config.yaml
horizontal_flip: true
encoder_norm: "rmsnorm"
encoder_inner_norm: false
encoder_patch_size: [4, 4]
encoder_positions: "rope"
fusion: "prefix"
decoder_layers: 6
decoder_mlp_ratio: 2
max_precond_dim: 1024
batch_size: 128
epochs: 31.4
adamw_weight_decay_other_params: 0.05
Rows from block 7 of the image encoder, named by matrix and row number. Rows with one number belong to one neuron. Each number is 500 + 40 x the weight over its row's rms, rounded and kept within 0 to 999. All counts start at 0. Numbers have three digits each. After the name is the row's rms in percent of the matrix's.
# fc1: MLP up (encoder.blocks.7.mlp.fc1.weight, 960x160), inputs 0-79
# fc2: MLP down (encoder.blocks.7.mlp.fc2.weight, 160x960, transposed), outputs 0-79
fc1.803 089:461470450511477484514517553449468491555526482474535493466504453502533461562570508493470488490525496485494507506606491452437469537508490500566523500508476476420498427504493503506504596464489533552478538464474537524497456527538459510575523507
fc2.803 088:478490514523530488527435522484481485483507535508573537497482508528516531504515534566457500518553585510419461528486543376517485508579478459538546552532546470518474484450526453520493533476481529483443456552498519551532425511478508512570513546
fc1.804 119:505472536461543549504449508541492443478520527509472521474500471442487521465446594522427483487562513517537465453582505499435518588446517478557496481496538494488459584475538517503451520502551501461499497468494543561471549558480497505575470560
fc2.804 106:551510432532476439513513496433475493450528514530559498584494453507554530574525469475416469450502482491489505550480467458595519432453485536481430506481530511543507481413478441508499530479494474482537465561462558404462487487528469509491596511
fc1.805 108:499525473526496537482489542488565533517491543511436538463514517489507496527481482516512502451436518524459506484437498455479548557538500483453429500520437520420556511429461505535563581360524508547515522574476459488516467555594525500551510507
fc2.805 104:561502487443595489495498531461499426469432516535529493463521445544426555524498531512513519499472521514424517478564570517469551512498550421516533565475409435494493477478523432499523500485527474555557471531554560518535509487476482498490495502
fc1.806 101:487516477459518527529505500462544438548509413534426471488502501526523480475610447519516500452474423518545455546523540498462477419499516541469537554430551590468516489464563515528539444463517435542477468436525570546515428494471526502503566495
fc2.806 105:549521493491590518439476459486528471466573494469550419522540525490424507516535541497476467513472533517482536446462554508521416544510481560538523536514517426506469588534494502502535454535547547408524488475505562507557562477491480512429497441
fc1.807 107:488532513512480457527566510489415598523541533455517553495531474430430501515511504488520549510470477554486504589523494500441477506427443588509494501460447501402518529450411536541521521504423473435528539549518426458506485520458531565514458499
fc2.807 111:473534490475500531483498567583473514560497497429539479562535488525455531567470481472554531466513472527496567526499456519604504519504511493508476486442564538444590492515522531539502496440502471421517585457522517468521503461525498496548509501
fc1.808 083:485526524461513523456585533533512531521481581455473530483491478434495444468486498477457472482521542521536491557483514464543549514501525543495475511490539487517482477466485552464555473473508463451498598460513548412503448452550498404474572509
fc2.808 087:500461487436488508578490515540569538536484477563537417469501541522520471431558491572464445463481476461544519456490488460483480545455442536557496490454569556455474452520520524484462496441573512497517503420577594505516476546501462585461536441
fc1.809 106:510495566498536517525493429473448454521510474461501486533500502485479454497552497596497551482527449524466490506441522486432398529480520566452500530429502531532501501533537458516493505542488509519573526578464510534441497464521550524498500470
fc2.809 101:500479396517499535483443500521457489572509513491524519489497477501457571510469508542491504436491487493535592436479534506548526535526546541503501489502492496518465552569514516454509529505446511463490494507556515493508582521519501545537444472
fc1.810 104:430495473441566493496537510513528485516476495484464541510495542491471545481498504503410444480577528473438539443531533445410504478536522562511505514480533496561510511477486483525389519533445463496480527527510484477467508484522519597514506570
fc2.810 101:512477557453520484440558508532505540502533530464484472507503452542501471424555531521444453463578464617514439537501547489460413527443501486448579534513456506477497447559411517455530480535563468510498523458556446479515490519473526499459547523
fc1.811 108:492526504533468541484466481518483519473548582519438544509516528525496489442439453480552436485520443509564482530482498429524518589537502467489465486496537444411490473516515535408455508457597492504417474517488522486479541456565530450476514532
fc2.811 107:508513518455463498452452448477491505459513457548506455498490528519535503477585473518484483493491544454509467506537525580517511506497537435462488556468447517485350502458528420535515518476474513533528455508537553515485535395479457557500526521
fc1.812 111:496480467450511492475457557456469536506532512478418521464447533515525552507480503513467580440452502568411484570492525502504516539538471516573446477431525498494493541479527458436584527557597487461483514495453506454471524569459559474487471450
fc2.812 104:469474532500520584470534584477520473507480536484592542454481500510515512548551515510501513538415476519532556601458494458506491544453554442475494508474563494539491483493521476529521481457496426532545468492492563469436520505493420579516471508
fc1.813 093:477553538476485453514593521455474571489439517455491500543548569425509482466511538541435520571512470467504535478539521554532458481471476495479444535518488521480489552567477494490493529448466540570513514523460549505563547453483571506496480447
fc2.813 097:498395479495475493458490449473513546538475449522419463445542503442497487558510491430495496487477470496526496398454544509482424425533443456533534477494476441510452521480475515485508496539527449467465460507532462450521457478522462438527526474
fc1.814 086:571539491463498529557539500461491538514455436577478496518576461541465584461474527574519478472580432483507513531529547575482562510481440499490493477474511486428486513505507459497474477442494452607476510487561523567428533549468493515521503524
fc2.814 085:524454396550529526460575542529480458429546492528569542510509494572457497472505561435497546413543443555539477512497540454417517520557541454496443512487469440541505485545493500459509544457525458509532560502513477446468497557563514468556540516
fc1.815 094:538528437417547495496470440489470477503504482507475548475463485562543483479513466547481563478479554539510498431507605478427532475520440544484409437511499502466469527469519484502515520518524526489418460510514510516546537497535486510528473489
fc2.815 095:489483508462559566564475508513472513423488480464539426537477422460570482461510494479555511419508499484496515518523526463441551490459575393483452526500463419536561500502508548478482499516431507477486531484516504460547511448547504454496507587
fc1.816 103:540465494509517532443480438494491441550464493479534468579494508461488515457473487555482446454504492491550499476530561453488485491540506428437492534438521485489518508525522546479534514505493495371530482542460433521522489505478478516558488484
fc2.816 106:492549503501469480520527525499478471371515462498477523507448428413443553482452524541476585462571579512462539449510507458505514420478520455496522486524522554484495417497523531468554517541506437558495486446517438476484525467462491508549536591
fc1.817 098:468496511462455476449519584551507454475529569587471441512415520515526515491523560582501541505480512562449490522527528443434536612500491468534504451485488476500528579482485459506491542521575497569497476476550455488444502502493470533502474449
fc2.817 094:496535398502514491501470492457489496547489522532431471481495508530437509488534480516526509416536546533527506460522508365471510455538474492495454475420447463463488470533480500503543434462479528479519500485605523529562551503568503565485451470
fc1.818 100:495561504438568479477576472488574463514522468495503477559485567417481577490513519455476515458478496523521485483433514481481518477481503464382570509487488515552489558552479535493575527502484580506438549521470518526464506516521539534551504482
fc2.818 103:435520525431494572438517534452472545493514465511478484578572473512494524502532488512474480524568523464492480441487446503522468513457450508449545555480497561537499462485436559523614504519523471472505523415451472590491558589473472478507474489
fc1.819 099:477480492498472582445487434507460501476523492459518460461446501516489557472454459546537485516473481495473572515505512525578500493434442501501498535514513423507549517451588498463487508522491468461455486521481516421434446576505433527476544563
fc2.819 098:518479476482546488543456453534479555464435538482499488463500459471498486529452525434512559492489466494516496565408448447568487471517514507523501561579508538565488510472449520529502512506578531514539521444451486610491525490519532458470547519
fc1.820 111:585460512550536508525487459435494516459530563437502571581501556411508600532520549539514436491603467470403478446491546522484406435456492510471524469496475483511496465476482516467531496484511460475436496509521495499496526509546493429434453484
fc2.820 108:506497473540457481551499453506505409446506540521516492474448509504425495524482494600454469529429489509545506559588533503509574461543502556436432501492522562519492487550508513478526520414503500470568555502533547446520521487497551433515512462
fc1.821 102:420558500482550483441498517478488540460572468460542498531525489528551519463506445468427487497533569506539492505402577521458505504539471465486488485453515507504532513592497534460546534508529496456485501459495585464523532496385535457504464433
fc2.821 099:549563601562583511533516439483509599587499521515576477430522454537465503496459542528508536523566532537488417444499514497529499506448469549541501496555482487497482575506507480465512485485568547559545498511504504501477496477508514414548512535
fc1.822 098:517527495546507500465473498538553472552552510460519497455512488507507458436546529537541568549509514531456511457490543498527570494529400510482518484475469529500594466551507535464532481517498536460497492580520468467512579485504459531471512422
fc2.822 101:511484437530504511509524501562482519559525493499475556558495442506528497401423392465519498510548559501514518463479485479471507441491461484537529576472442473512417517495492533494467514449469544496507495462507559473590576510509509561496539533
fc1.823 099:544506490529431502504497475466455435456485523547449523511482464574528464523484512519514522543484459485467526501517537468503503568500493533519606489579486509464440452490478563493487458459575500541542497503511577550509446506543558458474532461
fc2.823 102:536542461596524453523480453548495471503509438544487539494477538568563500546480518445541435514542499482548422526477527529590516579454515563528492540502494482531469555484447554515534466508495488533500492500489520539500562474488488542540522496
fc1.824 102:550500523515478566550520510524462524477528492482467454521439497550439505537444499462496499491491530503503544562510491540526477542500467569506547531488528577478504521506409559500554521490392583515517550482485502441546463496591492487540552492
fc2.824 106:479548436495392576436498476472547485453524460518542459457470430479472502497470527473430454516538477505507502562434500552527533506505481492494458519553548467575523545492431461587478449432529462421478464442491437461482442497536510412518491512
fc1.825 096:472495478526452486500429511533497492434592470490547529561435386507511533408521520525507441508548518473442493499552489517485514506551484449555539475518494476521507576476513453458455511506490522523577584527527463539502559469486596418502530515
fc2.825 096:547450559487511447489491481421503472485495532506491505504491495515515507524529474507529488505567490492493472463458503527501497505490439505428486458561569493518528475490588572552481505470450538443522566478453504495551461501422550409548497532
fc1.826 103:516536566517467534554462487488496549543518541433483500546547432455539441476486490490519504522506530494537523497484540459508446562401484457510492561533526490455460477551465616527442542553399494478500473490543543505530470486484552559526458480
fc2.826 107:489396471552512381482510555542487531539506537513518454520469598545485459479403466514481542537549584471487482440494516515543482515542430486510523501509452512362497538525454522558432488530490527514477498494501455436445506455508584422503489447
fc1.827 094:516434465553509471480453521496443430448454457466462526515504549486466512458516567491500532558508425521483534502496451620516534527487489467493495492522432489483455529446561483494502526515451525543550489536501513482447544428557509402475530445
fc2.827 097:548532424421514563500542497534563586496475510512469535522517529503478514468477460524466464474472501487499470439484518531493407524506555520461539474441465510481539483457477439417517491543507483514403563478504525479523545476513506426513510578
fc1.828 106:528497553418507531518458461528502572528475594540510460538483522492498512527517521496516525461498490555464509589534484504517610393381505576548518508493534496531494530495469488505450477474489467501512499589541484501499529475490536461527455435
fc2.828 106:558528513477556481552517480512537522382475483511543489531513451583521518517581506586567490493483436497556451484525542568464512436488559501482556472451442505567539492490461491506476507498551467419482444511447537491525526463506507543534556475
fc1.829 096:542512445468541500539480425640500486449455512470552533425475491526443573467483505484457566494510474505540444487474559506531483521557517548524513459508468483467556512464511450488565557428501519532534497515535520526467470508490492471438473500
fc2.829 102:462545452492507497574564508526528513536568418468485489501537550493598490485510498501469504530466486521423459531472494420524486552536493549556543551473478518551504466496582525515390575549516534482542510490559525513559467480529506492503527508
fc1.830 106:475514566523464503509461493481476542468518506495563512495497563497457483448556465474508480505582505505446526547485482511534493469439534600552499473508510514463451522464552568465505531520510522554520512636428522526444467480480463473470500460
fc2.830 107:524499516470531506482481562542496458536481472555547490472459520535466535559506464538478397529464476520536496504476513473521436548491567500494539552530517447539466519443454521505602483462532533575491510524468503536484481607473467505524419489
fc1.831 104:530436555505478462481447496521480516456485444444513462489521402506506437517499467462510510487488475399523475554456435460535579533536531544532521520472463484586545427549469508520524494498516525448505526572489395530508492514535461496500515450
fc2.831 104:535388464446447459533458477466490471466478456529438525569491488461438476533517454531554513481489425515501460456495443566497454534490449491525495523568454567520494561535482396486516457433521485473549530500491488489469510462403499530506522514
fc1.832 102:534470479463454452528475449497501496536534495543471544490444473520475512505453507524512510498501504528523525510547510495560501542558405527571447495559462427438400470426558485453502466478525451555541427543478475555489443582499522468555506458
fc2.832 100:489441504470495519538411459526492511556498489470503472508479502461430565436519551510495540539584482543500506523422518486435516494511519422531493545469568499468543534468570513461482521513513551548507523436559462489472560484511443470502483487
fc1.833 089:586509464495528524478445526480451531459541520561509520475500527471481597496514535529479511505520554414470514445529484500567493462548554491458568452473502441429462478451506508509465500545530474559567417470439428540609542552517420576488545482
fc2.833 092:462468490474476465484563497515609484516506500531461473448450466492497430515526515515530483475528528549548533457532501497443451562550543498538522480547495523335429461456494479496502483496510506517403521513584469461493524465490463584547491487
fc1.834 108:507423499552462514481554523515515541518479538505505478524450499486528516469508524514504495439548409504480458483462469519505484476505472539474475487522494497559550496466496454592463522471476485538570511513544581466493509555505552475507518467
fc2.834 103:482494400485427514475454511528543504504476541457589506479520473438492506539506541479478526471631412475520523464463453424557461517505512459481529476498486586515481555480467550505564510521466535488489498426507512567488486488463449529469496461
fc1.835 084:473466505469503517439518464436532479429494527470476543504517532526427533450568533471502554504539489527574364446526500457455508504470516498553400510502568541475531475472384546532526573549471557490479493516526500496478490498534495376500507550
fc2.835 086:423502472534604528553474498461441475482521523550593454482527564529486531427502436474525443468551577497423418481445469473502532569461550449522495472558553524517462499510487479515489510541490575520493520474510463495533473534476470512472550489
fc1.836 099:472530515496484555414456466450518490519501470520532544500600441390558485535537469514533491506567420517549510522488494441505511541529458441505553460480540475529450499503456473620463548512558502523537472490559472543539456485496470389464495497
fc2.836 102:455539528512560480511536522447486517543465561508608514476485525473487428501530479537530486459531525525457500510488523454527593502582419476446508508486592548482516521502593552526538502442484500490523465526508439482515587458499513500482538530
fc1.837 092:466525505480549525558447464420458483515488466532473528527548550488447466533506533530492509532465462478536489536477474546531492421570540474536514561468496542514387488495482540563456546509473507547459493443419565543526526472585485536497455492
fc2.837 097:516496517482487500486482561449506554436457549511559518496485504491477471458498467508554509509524537474511504498584429398444469445473513549538551548504546491544518515493494544517471500484481498566508475485447540478500505458505436497520547498
fc1.838 109:448449525498477489509509573511427459509482518522547512478462481462550551513505467557430524564526583549463574520432514465540523562489495505530526439524504584426525426479494517541522490483467565457451516521470583516478423470554496479471561527
fc2.838 105:498516591496447515506551466574497500417539486509464545527533553460505506463490496504536436528459459528493534522473471520488533486589483498497519573492584504572479558522534507462462424549511523466440492578494492496497515512487457422462465490
fc1.839 100:557493519504481472435489449551519488526540551542540488559470459499562486465529487440510494515466510499423504535476553516404536461517423493532449469516496502504488454516492537552480518442550486434507539552534531475485439478527463533523476551
fc2.839 096:452555493519456528552455486425538516547491461506557496582387445509582446480509432521498509415503481452529532484493490534550546516484559488445491517481474532473514496462523434508519456432534468495496485470478534535508442468508516563588536574
fc1.840 104:509463503499423516513457509457568511561486535523465564480511506445482548538460476502483559553465437517545475398489520472506548551539483492513534481505457488468439483454463446477450480410454524545539547443526534501515562535472437499512510477
fc2.840 097:501544606422520549570474476458482490506470461516478514505426502467507471553481459515563423559562533481485495546498476513551516548451481557530477517536510456439453474489471505477490539491498589523536445479432441547493491515445435547520521528
fc1.841 094:544520420449516468470504506509530465521541501581502438468501488524528496528516457489462485485495523502471522497528500478492459491577463473459485519491556538426510503518527487431530545437486454572472533472530491436524434418449498472484539455
fc2.841 096:548481506537482463481525613529509492575509458452497502510494445511507503516458609513461404511479525509458428504537480537531440464432541477557517458496534459506556525506487445591512481417466471496495551561478502476544503464465467535471548516
fc1.842 101:501463518546530510517520446533493532473463452502540484492529559551501527513488514484600546544484575471491471489557487541561457464502418520479572524514466455541450476581508492496484483553472449510472479494570464536517484504473529464458442535
fc2.842 103:532459451543458522490495495507489436531507453484480444505550450534489481450454537574487507543570496619531440533580499522449488497497483509502500474549443501435553546503448557464546462448528453475530472588542507495508510497490536485519518533
fc1.843 103:492552486494496515473506455540468437515474478458474460504530431497425483448584508487493478501494467523509426508543534528468507487523459550503489547478508473468518441488505493526490547467470482458440478457474443526499537501526535457535477528
fc2.843 108:498495561493527456487490553506482466454528551481389502481511539499499541443489466470535455544530485507466468453521503461519484583538568473466411411488453505513444527496472488470458531426486468561590560494491501417475589517574474475513511468
fc1.844 114:473490458548459535580433372438472577476483477494571557566472519502502487488540496530443497508524460484511541489488580535498480488531519630574538538474456458533541505492558514520476488504541500510503437502562505574543552475460521445482527472
fc2.844 111:487622474395496467540551469455507536484442522486564406542556525513538595479551468561497539491488479489545514511524525520494471566501545498518490481454498460488568493521459446489535524496468566541528529557603534521502488473447477495539454471
fc1.845 099:499500529528545528484525468500480557503443505515490502523468511453510482537590508553493487470477527484502486469518483455499531475506506567416550502458479458482530505569518453510599524522506384510465542446520488525496448484508501471584504514
fc2.845 093:531495491488468480596575533512510500466545413460490569496417474553530460520437486492437521564473576595515438526437547564519525501425542480447458497492546512454465428513515506509492474511540465475455418504562526516506489444529573522473491545
fc1.846 118:500542455511530520490474477468485548508537429511487475491502440516546596479487558458513526468478439454513437559484560481553557491529495495444494502380479544553449496517497484488542582461492486484448559481505485522471574496552463480485499457
fc2.846 116:477443541539502495461482529453499491502539500484520466533482486501573493519543493533446525521505554501533484464507467508490493483527486504485505522495620546457511563486545520439490554510521519539488471451494507411559566519463585474446458496
fc1.847 086:521505501532486509460497519507539536464568490472464523508530491551491571538524606510436555550518477477519528491510473460452443435450493501521423548503493504513461493540476477476585536560503524471435535498577576567457488489471554474487493525
fc2.847 093:506468510494539546598530473568526549501551522560448500440575487457499462445472528485528477493494538528513532414468484572501522556525436500565494504522450516490473468508523471524449517464540447553475551464476537473468497498487508469464496449
fc1.848 089:517612515429433576560522542546466515498435532449529519466429472496516417458548446499464493498523547553524524472484473513417435466572482482440565504426497510455523511493433467491538517485546515527436525480519556422522462520495530504517489542
fc2.848 091:515435455545542501516515504461541461524576480530432549513449473564453429564468547538494526523475475481539464506563517511530510506507533491483484523487574511542549498521466502550471542461497539512467513491570465529492549559561504487532488454
fc1.849 094:423563512530471434489419464484508490444572457552452591554536569563487500460576502527506463560508441491505456493490556526468478523578497564531534569528514549497613502435513546529482529458525457494445480486501521412514545507595481537514511527
fc2.849 098:544436504513539473424489473511519454548512447528538480468537556554495568506490452452460584474544383535559503572511481523531460455478494483496423577519460494494490485467516501472517463474573491548490516498552500484487503471536517438536463469
fc1.850 103:519525508480524517482402471475531458449479474479540514524471432468529518428485470499550547500513519438455466500507467575484459565600493479518549460416449532544532467511490557480478480498487532462452501588543557505535506489432518530555493445
fc2.850 101:549508487473535450567477463450421465446491500470460534442524461489537496547485451529534460523488522512447519414527539507477484523442448496516498507469505463549510506422506512590484508511501534440528508486530472537482545460467538530462523441
fc1.851 094:477501532480509520585473486532419473476523531526463486456541498525591471472550483514467536498496541512478506489528545513506493522449491499521509521592481446526442458570511535543457611520546540495502514467419504510591460525514520478560504497
fc2.851 103:555480461515486518511568462531528527508467461462462575452533492544479490535448455569483418452441521487448433510515492498452489507511463403496521561404516448488501508516488470488534543503561527480470560465482519494438542495434432517514519537
fc1.852 100:507492476539510493499480539515478479460564450479481497437470431468543569458506476518480528496479464483499464513507474455460498523462484496489479527439520517488466509476547567472471541501509484448478454511623439474590401584526525489516456464
fc2.852 102:515491534506438439441542566485472554614498463518475552504475446494538481518541487486531423523508539442457477447400477515406510511532449460458485524506499452451573493554512520527398529435496450470548475525492435501473503537458449448476495486
fc1.853 102:508481471477507550472517485543581507457509436592537547475487518470516478484438461473434516489517488521550567506489467514457437468470470514486502479457535527492517469418476499595478535556547505439523541522483481572491571528598498510520514510
fc2.853 107:494532553522554499484536515408588503498484446531468480538516525493477553475455545583519455510444536514546419466486472584533496477471503506495436523392526568489502584452495459559437510543456509468434533509441554557458526509516502550489512524
fc1.854 102:427453492470553517555463468433503533453500540457466496559449542512500535415554485410444519496557473553494448536526488521528474481460505514527491567471441431449448551522446526528463559517487575500425507496473467483460489471527498469549501472
fc2.854 101:456568516555469518493513425500502470499539481531452423528551528498486546519510468476463428521507472611467499511502555430440523511497553475537488496508479558563475482484530477435530497491462532547569567557547430445586511530459457499456494495
fc1.855 107:486454518462508457470441540479454504513484499424496446596475520456458580496464522518471447475522464478493548520545530546454479462516411491581428499507517468531556518451470467495479473529495451510592466516481523469401506487445518518525495487
fc2.855 109:486443483612454484479506519460513551558500476445519494468467482534491529464499528499495488545485511493478548504432458407505558549533515510480469536500528452440471520441488545571528553502521478513466438503469531467479410545509424508521424549
fc1.856 115:515495472538491489539522488567467483589521503470509517573472473505440491533513533518499483535486488579601495504554484498574473503502448519572508525473474558551546434517562509465503513432475552536507450579534535528512515492478486511426527448
fc2.856 110:510544463468512508492492462543498475502515453513426500530515465535562498522565466503490412560531498546472469519454497559472488503559475550492465579462542496476511517522464442490536472528502488532416535467508447513579477505518505555465505422
fc1.857 091:438554515511421533540476514492470477491534541480515456507494529498473508545578522454510512502551534497504508514514489567495473499502522466452477494550491493492480486427576521423483563535543463505506565525493470535579494447532522543506511488
fc2.857 096:509545652432494516447483482535540498506472484523560516582528527487565501479479536509471430509526512495472560465481473423533467526483476460512482499521511428512531446537469515499548533467506491436436520485514435534517427578506504507456452440
fc1.858 108:473428496477530508496578531462515511493479474552481551554479511437479501504508494428445544501544538523527529549435489552463464467500475543594483596493510451518455448498483500553450483538568539526523472565520470496458489528533473567542588523
fc2.858 106:454484612515488485511513532538481504486535551567503487496536494472494478535453528510537498451491476497536523558452559526523482498507535525496515470513569477490498509442535508481632523576475449516487455487493421477541469496454498496507528517
fc1.859 099:566504511468475503534458473469512554510423419516437480483479510543498506534487448584466554470436469502474549440546549535529547460444521525565573471432441547509508468532469545419479576487514519624517495483552516516548463479470481461443506573
fc2.859 099:511560441507460455488557511508510525420521425483519524476466537534519483477483502474568526541593506443482468497555470433414515543505512493495476509486501508577540461514486497519524530556458550472461503457526509457539440478504411564485516557
fc1.860 108:520429493499555529456517544582471507506473482521507484437539505396459435459594514496520485514483561499489543483495509519447468459515533501494482538498471523417545505518459518599518554522460558424500508527439543518581457567493436398538497552
fc2.860 098:563544548551456550553480450470483479483448470479595539517412465553480490450501507526480573484532508527547484470556491465465469488457482544427514482459512454455553450495494495511483515457557492494499477473497558503475528518464522475477510549
fc1.861 079:507423418522497460432464550508454456463453515518514474462508564487461579465522545476499511531465506487479505497496516521473525547422487549581519451496520478539518560530415523483535517468491549449471504517468448455529541553464502481500459515
fc2.861 085:478604539516579495489471527460454493593482554479535490501486496494395416537545485551503507431548507519561563488486488525548567539465566490474468492538509537516536469496583515465475558520496475478537571501445535500526516505454475470566497489
fc1.862 092:534457538471469553442525559382423572522537533532433586509514508496513514447549516457500545534484428585428479486507499514526523518466492526492477457481450465490479526515494474518509498453475516519526543543452551567452539579492464465522506576
fc2.862 091:464450519451561518421489498501502574489466474484480478561473545429573408598503505469445494526472528465450521582488469511528437491436514436502495522532563442522495518471468471443458551418521564457464472549499483455486508508460543471456579509
fc1.863 114:450452471504520477518496563485514537527466444477473473529450557457466485553521471519503593556506462498546500486541503506428494496538513441488404451504520472520412455559491501473498529506573505518522562501536501507606516475496473526437501498
fc2.863 104:451523503505436457503512498489553501535460536539474512496512399470508502413518528518404514494499488532566562511507547531516607532454504468477520504560580508473475462549440442496481462458497481541426445592531472558478487500471506465538528483
fc1.864 091:499547546459472537546432483507499483525468505519500475556450551529458447547502621487466540429472491444471462509557511489453529495477457419479490507472492507568452503463489492527436508529452465474482479544524492474518500522557563458531441534
fc2.864 091:503449526473533430484561473428497481506544526504598517472494492426438530504508455505501525502452518494457460490464474403626416491554454484439505521490495481542517468528481481484507484494554489507529437557484510449486494494440531529460545451
fc1.865 096:431483521507490514489495479530441471549485524561528513420510500469531500473476526493459470488556524516538517495410515509519521491573489530503552520515539541538491453525500460502558471491499494532443479554572412559505470439525572481554511523
fc2.865 103:501486468497435521515485536510511501554413489505444531479555460480446461421512444586516502581428466499495478503436476539504484510475470488429469525495485416503444563477441437483517496454496562496462559503442504537513472398467453599428434474
fc1.866 092:431479440470502447483434417526486485423433514495484469543542474492467470557467500488492554457466491463516525461477555534454477485467472482450514459558488508500541495542519439432512437490424463515540449505501434477542457535495549491467438496
fc2.866 091:388544497542589445502461494550457511481468502499453468474434584479525467436449480506474425508450472537523458537444539513438551514440551483545422438461495486594550514518532470513428493519501431548471496544491574545487463510469578578394517514
fc1.867 108:456473472494570489512507543514513502432418515426497457571518459421493559504500490443514466489531507519594503463569571466510582453492393524482545466481450542492545465503551499469445502446525461464477501469458522471541511524504455488491508517
fc2.867 103:507526459533428534464422501382507513517451560469519497522506494471493500536403485500474519472521504491426527569474465475370487560471454468510509550506514520463483462511506549396510482476505524530500494439442501487545512531496515581547477482
fc1.868 105:491482527452489509427514442532466478526483528528466492572484561440432507448502483578454542519477470509452484541490533520561471601526474450535565518585548537604471483464466468437490550463512456510547408549465537506510585521497494503538514569
fc2.868 105:489431455580475508477496450492456489432514530546459535398553513513515545464506469498456521441509488448499455456507464456555507450568538429507490436437486396458520510543555483537478519501531546480538482456527440479540436518482575554539460490
fc1.869 115:451452465478499419535490491439469596474536567455443518516494517488458570483470492492502507508492501537561526481526557430567590476501491561484497443577473602484501460491421527471499497582548474442511454458449500532498534552466482501457504452
fc2.869 112:440512593494523494508472568485520414483509495481450522464503473503478422549559490522473461579454527481454543582573548480542530537547524525561439539468428553469543540507525469456601460416491493502485498516494574484513458466531449482526499472
fc1.870 112:509517520480468512378572528455500549401519408524486550488550558490539472525438520467491498502451485558463552518480416493519462463526507489526516542538469488529478464447505500510541507485444492566525552501482536481504554573518544468495454494
fc2.870 105:480541557471529512494468527493560510473562526402529452435501531573475460505457526450495550483520536486471501519557503404477506544481522563516517489537435460548455509483497552467466482520496524540439505478495531439510530517463498497591558530
fc1.871 090:482484553544520479488502530494474483570503458448474438527454538517508504476388535425482514522539559452510492443472528485526472496446520581504538559512513437528430509529427532475521513581487521489534526514530489465505488483517507506460484478
fc2.871 095:475529439493456424478430549488491538502564467452547508569509465575517495442506565500494549555518524450478541562492501508556487497549531534518513497478555507564454445491566476527473526546545434530515483467434448450544517535587466470436514509
fc1.872 093:460528447494482523486519420490576543545459486497519437463541557407531523429572558466512506511552495527464509440467488455535553466461563466433514459502463447530448550421499512525473519536522486489490514511519562564498461524563563485484496486
fc2.872 098:558455510513511536462494505495479460491559504540495465595554494423486563554495484529531540485541560528552533511390550512534437529479414583536464441533508502545432514405510464457455489520500585566426473462547500484445452520509519483530537511
fc1.873 083:464544482465489477525502480512569519499569464520476512512500521479439531521530531451514360455481526549443546488500538598511423522522491525487461514435504512507494494522504516503552465456460538460536534493508449552413515498466502525438478540
fc2.873 087:515463497495497429486390511494463507518516506529558502505528516490506483507484499536593522457499560482469510586491586480530500488465476490465521572527493455509529522479546534529514561530507510485462420501512492456580522501460554510457504551
fc1.874 098:454476532505544441544468519432502581548475470502476496474462535464524517489504559420539493499455514551462469529569609457550538554569430549570513509506430530525473444453537468523462542471488465492464530569474469471447498519433433447482490528
fc2.874 098:529482558512525568558548409449475467497436502425527504556467500491494516496534497511422551494443451534553490478593550532438491551577520529560458558503573499522517496460463471440513476475567459505489498574554505465515433466503526485463491486
fc1.875 111:550481550483518523509498486437437446498554534502531477509516513446429553499575530550488492508508501438473584582462509481453533570535538492443541437482489471546497481455496477464436451470503610499459571496482506514499536469475551534519427504
fc2.875 105:447541565526464528539472495477494560491528515504524495561500428522449495474542548372513489508524403451491549413486483434480487489477454451556478524519533491532461474531539470476453446518499495524504582523472456519482549439498612506532461495
fc1.876 087:529478476482466520492504542525502539504515474523559509470454614463490478473447609496479595465591507477472509554482433493463545461491460506509538430514465522548507446519467545447475489538563470475528442480506459459510504460559542432424499557
fc2.876 090:499534536507484498452459520465467537549483572509472566513501566494583458503456555533469560471433485430521503533512555557450503586531525535475500585533495527459514526524563541486527552501521489540535511476515488542494478453513547438487542483
fc1.877 101:488567503508488503526507520522532493509466450601549553512509444511484427494458530506502559516557517489512493508533451477522529442494475520525505529463538481505404443473518467485451564529400494487437557510545510519445542470536484509505438518
fc2.877 095:520510559474508478549575585534538456456527537468524449513458534469480459539604544513470545522448499437511471509549518499454523537556543506457438551467541561451550536544508523560529445529480464507554479465434476516429494509504433508466556520
fc1.878 100:521480491540456473505520465476576554454477519503470499505455482522402517584496517455476600516481504523583541567552517525475483483490505534511545545457479490528456523460465568517413523504572500476466496471526479562514454494473489468529559401
fc2.878 100:471495532482398452502480513517550523493436490481536537496529504475522598478509537541525455500470530520511514517482486536540461538497522472533524522488460477454537410556565473499526414529511511532505465527472484441532479479492574449480587453
fc1.879 100:491511529504479503543549437471553462571475494462499434565496475529492457436505487464464444493489513526461566494485425496513460524440452560583515484501489498500469548535501480460533453447457485499537585509595449455552488457455519493537430499
fc2.879 108:574516434518458477486533532485486466486560430439466475525520503459445507502468494548534548498570505505551518489484514424470466530421511587549533390565494524515543530546473405557454445508426532507559493499458517479518435533528512476447468516
fc1.880 096:468483479529537558521512582455443480421491535597492511476503525485466538536518493480528536431483422469525553450535504523502485559525497507481468454432562481561475487470459435535499535470519468520525527444499515551567483475475473465475475471
fc2.880 103:532483504496592497546542531512482546444470479516519496442504517455448554572419460460561532550467532547510514505466445550489577497547528511553546531445475509522518444470539513498549453508463485529514508576503556503497522491544527534467477508
fc1.881 099:552503483464563507507497483496524518487499482529528515564425514585571433448516515477510489540497487558459470540527515393455414527480483451441476464556485454435490497541540510534446459466486514488472497513484495483501525483560549434534534461
fc2.881 100:565535483494506538444488518569461489531540512525504472474551506503491429511505520507481541537532431451457449544607497528455496429518605474507436485488524581516482546468533509469447492475486494511491505477568488490573453461448463425492486544
fc1.882 093:511566482478490487406509498481456569474547518438515492511539524483538541486499489495504453516540473475432540453464459422497499558517499508469436558489521577522505534539458497515602466575509504520468466532487540536468514517556519467438536462
fc2.882 098:426495532476477509533513465525517538551455453493419478509458455529509503427514466500494557515492486448587534462523485469458550442544523534496539514516544458498417514466565498443472609462459500457413503487477454534494453451459521506452445530